Rows from block 10 of the encoder, named by matrix and row number. Each number is 500 + 50 x the weight over its row's rms, rounded and kept within 0 to 999. All counts start at 0. Numbers have three digits each. After the name is the row's rms in percent of the matrix's.
# convs0: expand pointwise conv (encoder.blocks.10.convs.0.weight, 288x48x1x1), inputs 0-47
convs0.137 106:467474436486450484470556541519426537543438476512516474546508450486516473580472471553570446571425468463591565482492543403449499496362464448464447
convs0.138 123:484454478492459537576418485580483549382548495475478503553547527472502474481473439515441488568395478482389543482456580532562531482511444566563544
convs0.139 103:503523604517529465515550479495461475495478415547402436462567484543425562529608553546613494516487476480477492569532519427414522434472468500538483
convs0.140 121:531437512562472459530502541549565547570551524496497479550416531590393482410531544433588487560594468443527483517431522546495575485494536503466530
convs0.141 104:491556495555532476445624499593525557468442404500503447409464488478484536600540492593526497579506551558475495504471492440468553487464478545572464
convs0.142 093:426591494560529468477522454532446496479504528533414461404494536475475583476507474517582466487562512605421480548502450480478477534525551406440598
convs0.143 126:450487567495524429478523503470524498472502592630487580558443456538485465450547505433479541536492440579485342477454516503538560528537485518457483
convs0.144 097:480442504487531510579500509458576464520534571523579438525485401387468462416419482467528555536436500486513492468618497532449484554515501585549484
convs0.145 106:477580531546524516506483612570503461507547651471481485454569400515515444434450464562446457524504480448424471511426532477524531495543541495549533
convs0.146 083:563530478469595491503542419547464536511582431449568559436511529582490481588471483610489508569527576554525523466541476511469493470419469535529424
convs0.147 093:465573580499557462466557501520402461498503511572418498478508411415529562470460571510571577569418543556438483500539560469501553521521565501473492
convs0.148 112:535426602513470522534477563489477469537542455501375505550475405500575529600432531454610576515520533459480505538532509471546456524551484477520558
convs0.149 105:543548433510577606550522452561487388508581574428480492437532443559542514543460568474459484503558406468430479509472471514447468479483499486481569
convs0.150 093:429572430572522487471575388578429474459496423481443444493513501456582548426526501575560555538483553571524521582513485455475542490512487465491519
convs0.151 100:432485461508511447515571580540592469560470437568458480553551561485532460465525509445525500427461499525569457510497502497529584451366544514571576
convs0.152 115:460488563488555517496579538588493468513472538497555440438540568394509597560438565487500504426547429476535479453441547539489550506516448391479503
convs0.153 101:526572465496543534635474424544510573459506512480495499518485560514471383535458430449491473476525383417489494505558455545538524518386501491491523
convs0.154 118:521489491555509493573331478551417508533519550501512423479506494489462356481503519444553515604551550521441481471559444536497482514497537499530476
convs0.155 081:477493478448526512438414496524427489490469545398522454537516504531583562545537490509434446536437557455533527510565328491496519568500481543466555
convs0.156 095:530532417448500476488392536525515479507513516562496502509556531532535581501546457527420602563562525594527470572410449514482518483462430418511575
convs0.157 102:501521518520457555508538518444578449518537574477501464521536476482528527493434427448495424637455503494469569537561540582519585581482468486388476
convs0.158 095:504514527468449567549404449516468517547488470500353575598533537485488529477426451474484467518499484525403518503480484453533584469481409491414547
convs0.159 097:473532530562518491485502469507538537494466469469445445436489534540427544626510477485547436502586439535402454439567525423383510498461523457512423
convs0.160 111:515504591465503426562492499453484584511529505569550550613558503505519516522580457494479534513548506479443429456530523569606470514368514486559521
convs0.161 102:451607560464588422517596475510453473404505579489537530525522572581595554478542553538484443455492520513528474517533497490580436465483546527471510
convs0.162 114:453499489525439574501451447506538519501444476462517498496497457541438620556590425453555481473591498497406536468516421509448420544493492603500550
convs0.163 079:554534551505442408556520462596464484426506523490393505588566485442436503506488444501492606453530393518507410469486474464545546512525479537492522
convs0.164 108:506479469498541574434460469492463568479518535435501510497456477508533486535351534447599471449478420519415584455555444484494512483513452616477472
convs0.165 111:507441459476545572521463433431414509448563509530434533431541550508421482518530518520561453464470511480579489519420505507431431593464573563513414
convs0.166 114:579470441526452410528532517580550495508521499525545489528515474465501429403518436480511569520499528568621480579543454483427561497479436577558552
convs0.167 102:486573507517527500438532454486490484484516541416558575567378536473496520520451499445535550479500515483630454593461516556528397432499562454527507
convs0.168 080:518449507484523593534504460534439601531432527480613514536512513544501394538499507449519435555449460466383507467461591527569512457450553514522486
convs0.169 113:515371473550533499576548490485457543519499517451481421527489469532564436527472490507426534434465529476523493437492609588443552561472586566437479
convs0.170 095:442413544508512446559517536471480479561475452449404484524470480425531479469532460536457506550570499460524523495571580507463544473410655562466508
convs0.171 106:509558563528518409476477546500467508515525458498550472417490467570516566544429513418449486519635544464518473576469453500427520578491495412417484
convs0.172 101:527527445518436489528531459569505470485531412525461450410477428513506529611484497625535466547587484487446514574535480462449431452537452485545428
convs0.173 111:460464504481512435405475500643493588559437509564502503486497440510555457483484405404551542522429452537471498448532523538495512473515534601550519
convs0.174 109:511475533454549495494561476517536496587536478540539590592556503512509542489475548616439595600495576509476467475440412449498549506459470524433540
convs0.175 093:511480463479566584526424539561417473439604495525553500523550396480527513392549450598416521535467500462474492503502476521532576557515536459508533
convs0.176 085:436544513550563500575627518475504515454464464509638515521550440484543490477532494548556578478452544428545502444519534479471458438563404513524467
convs0.177 116:482492456490416503522509485425487471518531462440519486511447487465393521554465426445568477531502592626575533409540489460450447469579560528467524
convs0.178 098:573500549493529550515384495520415493548495523446511475516487498469438505594535406444539428468492484540376527493643508523521476509498559513486456
convs0.179 128:521531462571497551507497443581487444535574557475499535433613478546519536392447494507527578511612467446496505546490455515427426445494480484498577
convs0.180 113:528508503447559581428493457553540581499542471471545472470506492424520538500534576519490530494492434444564511565513418457556514577634484488411432
convs0.181 095:453505432612492526599415506633466500460522429503511510435515454459467446518510477518523545458467426499465541473543562508420501521561486512607517
convs0.182 082:534444503521449516430486474549392509543478522498436435497542522442489454488447461377562470520390466484477526439584546468442553492438505412488457
convs0.183 085:553539581420480486469447518487493514562586501557522486402512488513513579453422477532594522553508636432476479510561414453489541541493516454479511
convs0.184 092:469509579471531543443511572573476466511539532550642512523573434498606506473473587531479539511463620464490513475551487463507483452540434549527510
convs0.185 106:447454476528539403462580534558558494462439562571497540459409446496551476537397532490583527472473487500485414459495510489479626487552530550513484
convs0.186 088:541533482499435425503447522491488544482432457506494597522566574594545526427453505445533545476525394458522511486517426502485540586386470497566459
convs0.187 108:447488402467508422496540559442641415531460481504462574472475560498501406468537518522491472565517473471549435488573431507488580438532458504518525
convs0.188 080:544475518453409443593575544471567427463502488556553453515542466430522589489383505497605465589475446460526513504480535516519495470532463559461505
convs0.189 082:442516462553556500493572571453560499515442504489453458440550494466487528431456521510487599604568430425534432446469460438445433525470462467555438
convs0.190 110:537471560414482461451517547479467537420500524525424480519531495532448454489520493447514556380525513447471574451446540447477505487597473586631499
convs0.191 097:473528543534497458452522552570403494472451515554407453508508510551467472531501524490516487570410526434438468413487538377516516441474493534598414
convs0.192 121:535526443543519490500536440514464541444460389412504423551533497427564507478524436506504627522432486566553530487499538481461443540482429567572450
convs0.193 104:438537591470496428455539447520487479484417399577560500567530555484534468420517517455469588548411562510448406502558489541521453472493496449499524
convs0.194 103:440433473526498474546460482468452555513534518479538485472469521522587509451476396400489592550449522457537515405601432478581501477429502468532426
convs0.195 085:455570563467523461515436486537449463502584499515537422516555460510474582543586580506440421522600477465448485569480474417515422471460509419482499
convs0.196 122:558462510522550591416576525540494499526502445449567550464583541499478594476549589573516473476499532465567526574498449376441490505466541475484518
convs0.197 108:550508430568489518445517510489629506448476463509475482577456572568494570496494491482444382504490485517431492467426439569551495588522526452553437
convs0.198 096:596521561549655495545442569513503445499544494492545522474426564461495476478458537537523547421594476474500495568518476499501483486397522562566488
convs0.199 072:490429440563535448506447579559423552488440538584567495447498446471468480542576513492554515459494464523483524517534508457481497408448530471596626
convs0.200 109:511468384553501470524479525561435544476517504461483434491483513456385444524473458465524512577562469610531545447503601467465452523488489446610487
convs0.201 094:500517484501500523498397554547484435488496508481383429465498449470327471574489527466546456509579443570445567520538503458465541466535516465492499
convs0.202 102:428512441420470435461462478599444447486477487555517466566572486528559539533480585433517613562523541516488493560539505558484576452515456570457467
convs0.203 133:504540428532549515573408546548469474462475518465513490433438424420476445588460506492512405546481481568476538454617579489433543505532542499534464
convs0.204 102:523552584518549452496530498522473497520598461548476593436458423536587506551495564608543502475506467544467433571544512432524586424462479509535472
convs0.205 124:481562489489514447527433505458626561439558437438536553553429564512516506558441518478493492437477438551504455393534555537502543537481514549480399
convs0.206 085:546397389505485567515513488452424515472457474369451474495459445483427526455490458522494481467502416508556484435428464520473536542470430568438536
convs0.207 097:540454436565480472560565451456548556434439530519478418476466472495517526540464567517521442434412573471509561458500545577446543546563388551488504
convs0.208 119:470497507485524533427544563459482532531408461482485539500502414424498507554574528527493520438526432584411567531410509484568466473587453470409445
convs0.209 118:525483513624529421501484427477472411510486562494471443479537513507570427600444440521541526528523497557505514548436433554552495561538587557451541
convs0.210 112:530578562534391538463541517574515524555431556520565484601509515527478507529545505426527538518457576440534572489519502532448590428461526450415508
convs0.211 075:488584577521475472572439501466398419530566446565487464540580465490453558494551534540423445468537561488486495574527490464549483565504468432475587
convs0.212 096:545556565463529406520398508543511456496488490465413503526472467485481466508459621597485475446544543545420432540484449440487556441523480511426561
convs0.213 096:400594516528532486491455483503444513436509516491577477436505434515594534573485555537452358521461539474421483512585517447504488473515514415513468
convs0.214 094:456500554445492509604433508564451349534533546547460550482550496446445521480478513481540499512505472501347501491607444542478507481523468498475520
convs0.215 074:486468545425546441439537529515420461557478449554532456475499466498535548570450602505458485482527505587418485548567485512539526414573448605547483
convs0.216 116:467557469515550563462578522535549492507504385553567521355484458495489594474495493577473530553541571573508429553521434515480525527475490546520455
convs0.217 117:487499491477414621529492526448515506467549385556538424572542440460416442477476485482506574448409498513516507512463423488543534507535474491601460
convs0.218 098:515501472474482545512443562518504533632529424460476557443512513384490493482493553530563476573497528431507488526550463476437609470492481451495372
convs0.219 107:552546441477594519498449542619500483517519547498501477481474491479528362457398562558549551461506435512488568463555547534503492423474424514544522
convs0.220 091:517522429484577509553412575532520450571458470534513445473507491414452588554487454489396350458539449519501503569511522555500535471496525512467513
convs0.221 098:459547444469525501549646553382451484520570492392514501503477481455538541526459450552491388563462484525558515464473459468565524524475475549477528
convs0.222 084:446483428585408559534465527511451404541462456495511562535470414453471460514525562436466550524418565569532447511508494528555567508535575520540564
convs0.223 075:518590488476531408510547514467542433505508500531634537471556496424498542458404445503492609434511500477509447481523413559558478500478519569488564
convs0.224 121:508493462576565528398417558503371499499507482536473420475398566567516491587485599484458503482570481482475499463504509466547555468438495465533480
convs0.225 076:422541536511571512459485448514467435547553527440517495450577452605565538428424509459602459539527490447412484564466506478418471502454510542477553
convs0.226 086:449569492509528496501534564585475468544566524560449535453603469527504600478462540582559573579544548394513510485432458471460530449485473472546469
convs0.227 090:505532564557614494476629528572497445492468427591473534472533550461473585427526540587584547557468557478466469512515509450509525493473478531461509
convs0.228 114:523574515488535472571540576443462460519444485489476494520478475367556607508512459521544410422474590507510564487552474496490451518603504500431538
convs0.229 083:502549450598571475488503467547396498402431453544454474485398494479534571452521512543549563537413511522510481459524517494447473541548522509400572
convs0.230 085:469598552405617487444549538470481465515456513503581556437471473512548541529509562473605516498543606517499491465566411487491514480538462509432480
convs0.231 106:545516514475402526452558510621549558567552461578496514540488487472536467565529569471519428507474568482438446493543533488445465519498535416380532
convs0.232 104:509455455552443552460545419540512450470412508494510492463484459547541590472444435537530587593462526403535509426585446461504436487540541482437512
convs0.233 073:412545569503438491512524497563498398575521451527527492441483518508506455513441634533464471458477541508410450499516416386486519469542475569535520
convs0.234 096:486587504421502543548515488480567534576480449505452514496472549461537475419483592486601428515591470414471575419556461445525454497516500517427486
convs0.235 087:492496530534482490496569505586445431461494501529430515417462553495507569493553583497582539498587540485470414490497391440566573500429468524459433
convs0.236 089:497455546452476565505427415511457508530426485452578469542501420422457505576526454528533469499427500527364553503531467492458475413585514463483456
convs0.237 081:450531539454577440512470483597493436594549452473585558531499531525557522495515612559512511525404580469536541437556505461493531448461493526423484
convs0.238 091:572495571475595468469536440526438456571475431485559473587549461453530570491496524507517582551446514544508484475474438373507477450425520505450562
convs0.239 116:495494490592582509475399525532589538492439564506555497447504534468512591528465498472479467459620448403485489514482563420469443531448433542497516
convs0.240 098:479506548531457484514527496477471554476447520571591413467588527540532539536525536489570549535413510368402508592501455448471512462473537470557455
convs0.241 076:492558481479539569481566507524541525534437506447582549490548470442466553521545558505487486508438529638533516463490458480431490330477555459498483
convs0.242 110:502525602514510396532487498469437482412464468475405472493470524409515525539595595508493427514457509562444431568476521442556554506452483442513483
convs0.243 109:551449505394454477501539436526495554528456500553476519595600484578503521419519435442521557540440498382463485455438436501522480469434496542447512
convs0.244 090:606540554445437464527512518459568552498518484399557589540492487510530521539516471478535539482559457462536451500465405495609481459417554513435575
convs0.245 108:564548489459552545507523486494468448481503448397475511462390509519570633601516518520493489525525451584529482474579420438497510554482526541429484
convs0.246 098:453524557488451452511370538580503476480469582484531543530434477498540411422570370524487489488479441484551473454551525528489439528532538433525452
convs0.247 097:500517555441544530517533538432429459578446539508507562513492509484437519487414479479424581518534483555509596504481456477579480448542583555390578
convs0.248 105:580487478449436462506667433507513541535448502468475531434509443408518479474534527500525436500471565439525395483463536533508481565449501549430520
convs0.249 090:516522473481615473576513547524515461493502482472558538519597504565570537498546514524522567526464414458405505409532507630464497440573462464497498
convs0.250 097:505543491457546545493504502522396518417485604453510463532395436502486523586497444468517444498483527595508587449452547455552574511526578543547528
convs0.251 094:479551544493597474481569499556560502506496486547386497469535389444485519421499586508562458588496554447454491554489463456501613459545533516506512
convs0.252 107:559531499479485563459531610543485548409541451512486413501501495368511465370461574470534440472554471500480504515421477476499443502498554506499567
convs0.253 122:498485498499531519439536547444597418439485449495554614424464575525453470459480543573521544538509459504465460486504505523425619440591535516532515
convs0.254 117:566519484473514457534407451480543564493548495577398476521570503602490566475490519464472440511576417511512516487475518564580535372513451461484497
convs0.255 111:440514471515473468523491532436534539473535396509455531372512613477600414505473509514399553458476559491490536539402565459502460486505510524507536
convs0.256 111:554455617437546453463483474399538480523447516521545542538426446492483481398542458499521495438520428522445431413450527458499455521536506572420504