config = dict(
    encoder_arch='efficientnet',
    model='segmentation model',
    dataset='Sentinel-2 satellite tiles (TerraMesh)',
    train_examples=72500,
    image_size=64,
    crop_scale_min=1,
    horizontal_flip=True,
    color_jitter=0.2,
    cutout=0.25,
    num_classes=10,
    encoder_norm='layernorm',
    encoder_activation='hardswish',
    encoder_channel_attention='eca',
    encoder_depths=[6, 6, 6],
    encoder_kernel_size=5,
    encoder_stem='deep',
    encoder_expansion=6,
    encoder_widths=[32, 48, 72],
    decoder_norm='groupnorm',
    decoder_activation='silu',
    decoder_weight_standardization=False,
    decoder_channel_attention='eca',
    decoder_widths=[48, 48, 96, 192],
    decoder_blocks_per_level=2,
    decoder_block='basic',
    decoder_attention=False,
    decoder_upsampling='transposed_conv',
    label_smoothing=0.05,
    init='kaiming_normal',
    residual_init='scaled_by_depth',
    optimizer='normuon',
    muon_scale='original',
    lr=0.01,
    momentum=0.95,
    nesterov=True,
    orthogonalizer='newton_schulz_5',
    adamw_lr_other_params=0.0012,
    grad_clip=1.0,
    ema_decay=0.995,
    steps=7300,
    batch_size=64,
    epochs=6.4,
    lr_schedule='step',
    warmup_steps=1460,
    weight_decay=0.02,
    adamw_weight_decay_other_params=0,
)
Rows from block 0 of the decoder, named by matrix and row number. Rows with one number belong to one channel. Each number is 128 + 24 x the weight over the matrix's rms, rounded and kept within 0 to 255. All counts start at 0.
# convs0: first 3x3 conv (decoder.mid.0.convs.0.weight, 192x192x3x3), inputs 165-175, a 3x3 kernel for each
# convs1: second 3x3 conv (decoder.mid.0.convs.1.weight, 192x192x3x3, transposed), outputs 165-175, a 3x3 kernel for each
convs0.50 [113 121 114 107 120 120 117 118 128 130 103 123 134 121 118 141 122 119 114 144 127 153 157 136 139 140 125 132 140 107 145 143 144 118 131 117  84 117 132  88 131 143 142 160 149 119 126 119 147 138 123 106 105  94 121 108 146 105 111 138 111 124 159 119 155 116 133 174 138 130 185 116 169 132  95 160 146 128 133  91  88 109 100 131 135 112  99 109 110 119 135  97 109 155 128 113 144 112 112]
convs1.50 [ 53  80 118  97 122 137 130 138 140 123 131 126 127 174 157 119 137 136 130 158 133 104 143 125 105 116 104 133 107  95 109  98  84 116 112  99 172 169 104 151 136 107 184 158 134 117 125 129 119 135 128 115 142 147 157 178 162 155 154 162 120 161 157 121 138 157 175 114  95 186 135 109 114  96 124 148 105 118 157 141 174 143 129 131 132 123 113 133 117 124 155 143 107 134 145 136 111 146 104]
convs0.51 [184 153  97 143 159  99 120 117  87 119 106 130 146 137 148 129 122 160 122 134 106 118 161 115 117 147 122 129 136 174 101 126 151 112 124 110 141  91 110 157 115 113 152 121 136 160 159 122 134 152 136  94 114 154 126 134 125 132 124 114 148 146 129 122 157 173 164 167 169 157 171 184 138 118  93 148  86 135  85 142 117 163 131 132 141 120 132 122 117 140 153 158 163 136 157 132 128 137 135]
convs1.51 [116 134  82 120 132  75 104 122  70 134 111  98 127 122 124 115 114 119 127 103  99 131 104 119 116 103 124 149 144 151 162 137 147 159 137 152  91 130 116 130 156 123 141 151 128 121 113 103 139 138 102 122 132  96 150 183 101 164 136 100 178 141 114 139 118 133 147 156 138 153 150 143 136 132 102 189 134 121 190 144 121 112 126  98 145 125  99 137 178 109 128 120 129 130 111 117 113  87  94]
convs0.52 [122  78 156  95  91 164 118  87 131 129 173 175 143 124 130 116 134 157  95 122  95  72 105 125 111 131 122 102 123 116 138 150 130 126 148 157 115 102 141 106 146 168 119 125 130 105  88 115 152 111 122 155 136 166 141 136 110 130 131 137 106 107 107 158 155 132 129  56 106 116 119 131 133 158 169 120 226  65 134 157 168 111 114 114  96 123  84  86 104  86 124 152 132 133  90 118 113 111 123]
convs1.52 [121 139 127 110 127 112 123 120 117 130 150 118  79 111  86 143 125 126 101 109 117 116 118 127 121 119 118 143 151 139 131 127 122 157 102 126 128  86  78 102  57  74 153 120 117 118 113 125 150 133 138 131 145 132 170 139 131  91 120 113 127 124 116 115 145 115 106 112 144 110 123 121 152 135 107 133 170 135 147 138 140 151 112 109 109 112 123 142 101 105 134 116 109 149 151 127 169 129 136]
convs0.53 [112  97 101 111 118 120 107 130 134 109  90  99 153 126  88  84  85 112 135 119 120 145 147 129 124 131 149 149 127  87 161 135 126 112  77  99 122 136 139  91 110 123 116 128 121 136 122 153 121 149 168 117 143 163 155 128 148 140 121 140 142 128 156  99 111  85  96  92 106 114  85  43 135 130 110 156 128 162 159 184 143 131 141 156 119 136 138 119 115 150 114  93 114 131 117 136 111 108 128]
convs1.53 [129 118 127 152 127 134 132 125 131 182 197 148 168 163 132 134 115 121  95  92 105 121 128 144 116 112 112 150 163 173 115 138 169 120 124 160 129 128  99 108 115 122  96 111 107 119 132 131 122 150 138 146 162 133 134 145 123 135 145 121 158 137 126 113 143 146  99 120 130 108 113 107  99  94 131 107  95 125 112 132 104 152 133 136 173 129 109 149 129 118 130 141 147 102 110 119 114 104 117]
convs0.54 [146 110 106 156 136 103 165 140 160 108 131 138 140 154 144 135 144 111 115 212 149 129 193 185 122 110 121 120 109 116 147 167 143 103 119 108 115 129 121 122 147 169 121 123 150  92 105 110  96  97 148 105 108 110 140 103 115 118  90 149 156 129 112 128 151 143 168 137 133 155 164 105  65 201 146 136 255 133 116 106 100 116  75 130 140 115 109 124  97  77  93  86 114 144 133 133 123 100 116]
convs1.54 [112 116 113 132 149 128 127 137 114 129 124 119 105  86 139 126 114 122  74  78 100 100 136 125  83 135  94 118  88 112 137 131  95 158 117 133 140 141 111 142 142 134  90 112 110 115 134 147 130 117 125 132 124 119  95  80 121 132 139 137 127 118 121 120 179 131 144 168 134  85 160 141 133 116 119 113 199 101 119 121 105 126 108 124 140 111 134 127 108 125 164 154 139 130 123 158 109 108 130]
convs0.55 [138 145 163 141 131 139 149 128 119 129 142 132 128 127 126 118 124 108 121 148 145 103 178 165 135 149 171 117 120  96 155 147 138 135 130 122  91 103 103 103 104 113 108 114 101 101 101  89 100 119 127 106 127 144 148 137 145 120 126 148 134 113 148 142 142  89 165 127 176 164 130 141 121 152 122 142 161 125 145 145 141 127 146 144 106 152 148 132 150 114 128 135 121 153 121 142 144 126 144]
convs1.55 [ 94 115  97  81  83  71 101  90  86 164 188 139 163 148 124 165 180 151 122 118 123 119  97  90  98  85  95 123  85 114  76 101 138  77  92 145 143 120 103 163 149 114 181 157 144 169 134 143 141 125 152 145 173 181 129 128 136 135 106 103  97 114  92  86 136 149 121  71 157  80  98 128 116 111 119 127 103 131 119 105 128 124 111 127 145 126 109 114 115  98  93  91 130  97  96 114 147 146 154]
convs0.56 [108 137 132 137 117 155 124 117 137 124 116 142 140 137 140 114 128 126 116 160 143 139 130 178 156 157 158 113 102 132 117 134 140 110 141 166 101  97 107 119 138 129 103 163 118 181 181 178 174 172 166 157 149 151 104 100 143 117 123 112 125 148 110 102 144 180  99 139 140 110 141 144  94  74 103 151 170 138 123 130 131 128  93  71 142 119  98 143 136 121 127 139 122 149 151 141 149 141 136]
convs1.56 [139 143 128 144 142 119 118 107 123 125  93  98 124 124 124 148 136 120 148 153 125 107 119  77 109 113  78 139 120 114 126 155 161 132 138 179 143 119 103 139  81  81 137 103 116 122 138 126 117 151 134 111 133 126 133 144 124 110 157 126  98 117 117 109 110 113 114 141 106  90 123 119 134 121 120 162 142 129 122 130 125 114 145 128 126 165 128 140 119 125 141 148 138 126 123 123 138 112 146]
convs0.57 [ 75  92 117  83 109  86  90 119 136  90 128 104 118  87 137 102 121  95 145 134 147 131 132 156 134 134 122 112  81  83 139 149 147 144 124 119  80  78  79 114 115 104 101 116 120 109 118 121 115 120 128 140 137 124 123 155 121 155 180 163 126 156 123 112 142 170 147 178 120  79 132 140 138 100 117 104  95 135  97 141 140 112 125 142  93 126 101 112 120 127  94 114 137 126 150 164 105 160 139]
convs1.57 [135 137 143 145 131 129 123 135 131 153 163 142 147 184 138 184 161 129 135 137 127 123 120 135 138 143 148 147 137 135 129 113  85 157 114 110 132 111 107 122 118 121 142 155 110 164 164 144 138 129 128 109  92  96  91 117 133 101 123 143 102 100 109 131 132 121 121 127 125 153 140 137  91 121 141 119 126 117 112  95 123 127 129 145 118  94 116 131 143 132 147 147 134 132 163 113 145 119 120]
convs0.58 [149 173 156 155 183 118 123 177 118 120 145 120 114 133 122 111 138  91 164 138  88 169 123 141 103  97 105 117 127 119 110 106 102 136 142 132 136 158 122 150 143 126 125 135 131 144 152 121 130 141 140 120 129 103 128 117 107 167 150 119 130 134 148 112  91 107 131 175 139 108 154 131 177 133 137 113 116 124 169 163 142  85  60  95 150 117 156 162 100 138 125 144 128 128 190 172  76 136 123]
convs1.58 [139 133 129 137 133 135 127 135 144 102  98  88 117 122  90 100 120 125  88  98 102 135 133 134 116 130 115 149 136 120 152 177 148 122 123 110 121 111 104 113 118 123 110 113 104  98 110 123 134 130 136 133 129 124 106 112 101  92 134 144 102 113 129 143 165 146 136 184 116 138 161 138 145 132 132  84  82 103 113 124 107 138 116 153 167 143 141 185 140 131 142 159 142 119 162 151 115 134 124]
convs0.59 [118 151 136 136 140 131  92 130 113 117 119 154 102 158  97 148 127 125  78  91 110 104 100 147 137 152 145 148 105  88 167 166 122 142 130 104 108 106 122 129 181 141 140 160 144 121 121 155 125 125 140 115 125 131  88 137 131  97 126 118 107 110 129 149 169 102 136 129 144  67  92 142 135 163  96 161  82  76 121 136 119 141 140 103 109  77  95 150 162 134 125 152 132 120 133 115 136 133 158]
convs1.59 [117 132 148 142 146 134 143 143 123  89  95  92 114 123 123  88 110  99 135 118  93 101 165 147 148 112 114 162 124 127 149 124 134 134 135 124 145  92 103 113 100  83 125 115 112 146 129 135 118 149 137  90  98  93 171 150 117 156 139 116 143 152 104 140 132 142 119 122 114 161 153 105  82 140 141 126 110 140 148 137  99 159 154 120 141  93 106 153 138 137 126 169 137 146 145 163 107 133 115]
convs0.60 [143 118 126 159 129 125 123 157 133 146 123 134 130 140 164 157 168 128 145 138 122 125 158 152 123 142 177 139 168 130 136 154 102 127 125 118 150 163 123 142 169 144 105  94  98 106 133 156 105 128 166 114 109 152 136 179 128 125 137 143 133 135 134 159 132  79 100 148 113 134  57 107 139  80  99 159 114 115 132 134 127 134 108  90 117 116 116 146 131  82 147 160 125 147 111 135 133 132 128]
convs1.60 [113  96 115 114 121 128 120 132 132 109 118 105 132 142 118 144 159 115 116 126 132 101 148 136 108  90 115 162 141 153 168 149 169 121 138 163 116 117 116 141 146 104 135 122  93 117 110  79 140 152 116  99 121 104 101 133 111 124 151 137 113 126 132 151 117 144 140 137 140 109 116 160 124 146 134 141 137 136 118 101  99 131 110 173 125 109 114 152 148 137 123 158 133 108 123 147 125 139 126]
convs0.61 [151  90 108 156  94 100 143  99  93 121 120 148 111 108 131  65 118 119 109 116 147 104 105 154 109 126 132 100 125 153 112 137 187 114 136 173 132 160 146 148 170 181 144 174 184 139 135 121 134 123 111 120 132 124 138 127 148 139 132 130 114 112 138 132  89  85 126  74  84 124  79 128 115 109  96 108 105 116 119 100 124 120 129 162 120 121 104 124 118 108 143 120 128 143 132 118 119 122 122]
convs1.61 [143 144 137 161 113 134 137 132 167 184 156 126 189 121 134 149  88 159 138 123 135 170 106 123 161 137 109 176 111 159 117  90 138 144 152 138 115 158 152  85 108 136 105 136 171 118 159 155  97 164 149  82 177 148 150 107 155 129 149 147 145 159 127 107 102 164  78  48 155  71 116 178  96  77 122 108 136  94 108 138  97 168 123 151 206 137 128 156 132 135 139 166 134 161 194 144 183 169 121]
convs0.62 [152 181 151 111 144 196 164 116 145 147 104 111 141 126 118 134 115 134 133  98  91 163 179 186 124 167 149 105 122 143 139 137 136 145 108 125 106 139 111 119 118 105  96 114  93 135 124 145 163 177 164 177 178 183 152 129 133 136 164 150 126 153 141 134 158 118 131 110  90 122  94 135 122 122 155  82 134 198 137 134  91  84  88  98 129 104 129 110  79 113 112 111 126 142 141 140 122 142 120]
convs1.62 [119 138 119 138 138 118 131 127 118 139 133 133 126 119  95 135 152 114 127 132 104 122 135 132 102 124 131 139 147 134 125 140 122 123 143 150 128 148 128 164 148 117 122 121 106 110  99  95 106 106 119 104 116 112 113 120  96 132 159 104 132 136 119 120 113 148  86 120 128 122 132 130 130 108 123 140 128 120 140 135 103 132 117 137 129 155 116 138 139 120 122 147 125 133 128 142  95  76 117]
convs0.63 [ 85 103  85 119 171 129 125 138  80 138 135 121 129 151 137 136 131 135 151 120 102 135 138 133  86 136 138 119 113 127 144 155 148 157 149 139 122 128 111 119 153 112 159 170 132 109 117 101 119 160 153 106 115 129 120 119 127 132 135 147  99 122 123 137 135 133 171  91 111 198 137 138 196 208 170 159  84 107 154  90 131  97 146 135  82 116 126 101 115 114 123 145 154 112 133 117 131 139 179]
convs1.63 [142 155 137 126 124 125 131 127 138 121 142 118 158 150  99 138 106 112 103  87  96 127 116 134 120 113 139 129 131 122 141 128 125 135 115 114 122 145 137 120 134 130 130 148 136 132 136 144 121 101 116 116 106 126 108 144 118 128 139 113 135 160 138 146 129 179 134 130 153 114 127 157 115 110 122 125  90 126 175 141 139 131 129 110 118 109  78 123 139 113  91 140 137  92 123 156 105 103 135]
convs0.64 [102 138 131 155 150 137 164 170 158 133 142 118 130 117 119 163 126 137 132 120 125 144 125 118 130 150 121 128 119 116 125 112  86 136 121 112 119 116 102 146 147 123 119 149 157 108 119 146  88 106 117  74  98 116 120 126 140 135 149 135 139 140 113  99 112 136 125 141 117 104 132 159 109 137 110 113 130 116 124 169 128 138 122 100 130 122  98 150 125  94 134 179 145  77 103 141 122 123 134]
convs1.64 [138 146 144 165 149 141  94  96  80 139 126 157 137 141 156 109 138 154 139 149  84 123 127 102 129  78  77 104 115 129  89  77  92 121 127 142 114 129 138 105  76 118 154 127 135 104 111 131 113 112 138 123 139 169 109 115  95 110 127 100 129 144 134 153 125 143 125 125 109 140 139 116 163 160 169 143 122 129 111 119 129 149 139 117 134 117  95 155 159 144 127 111 123 100 140 140  93 123 157]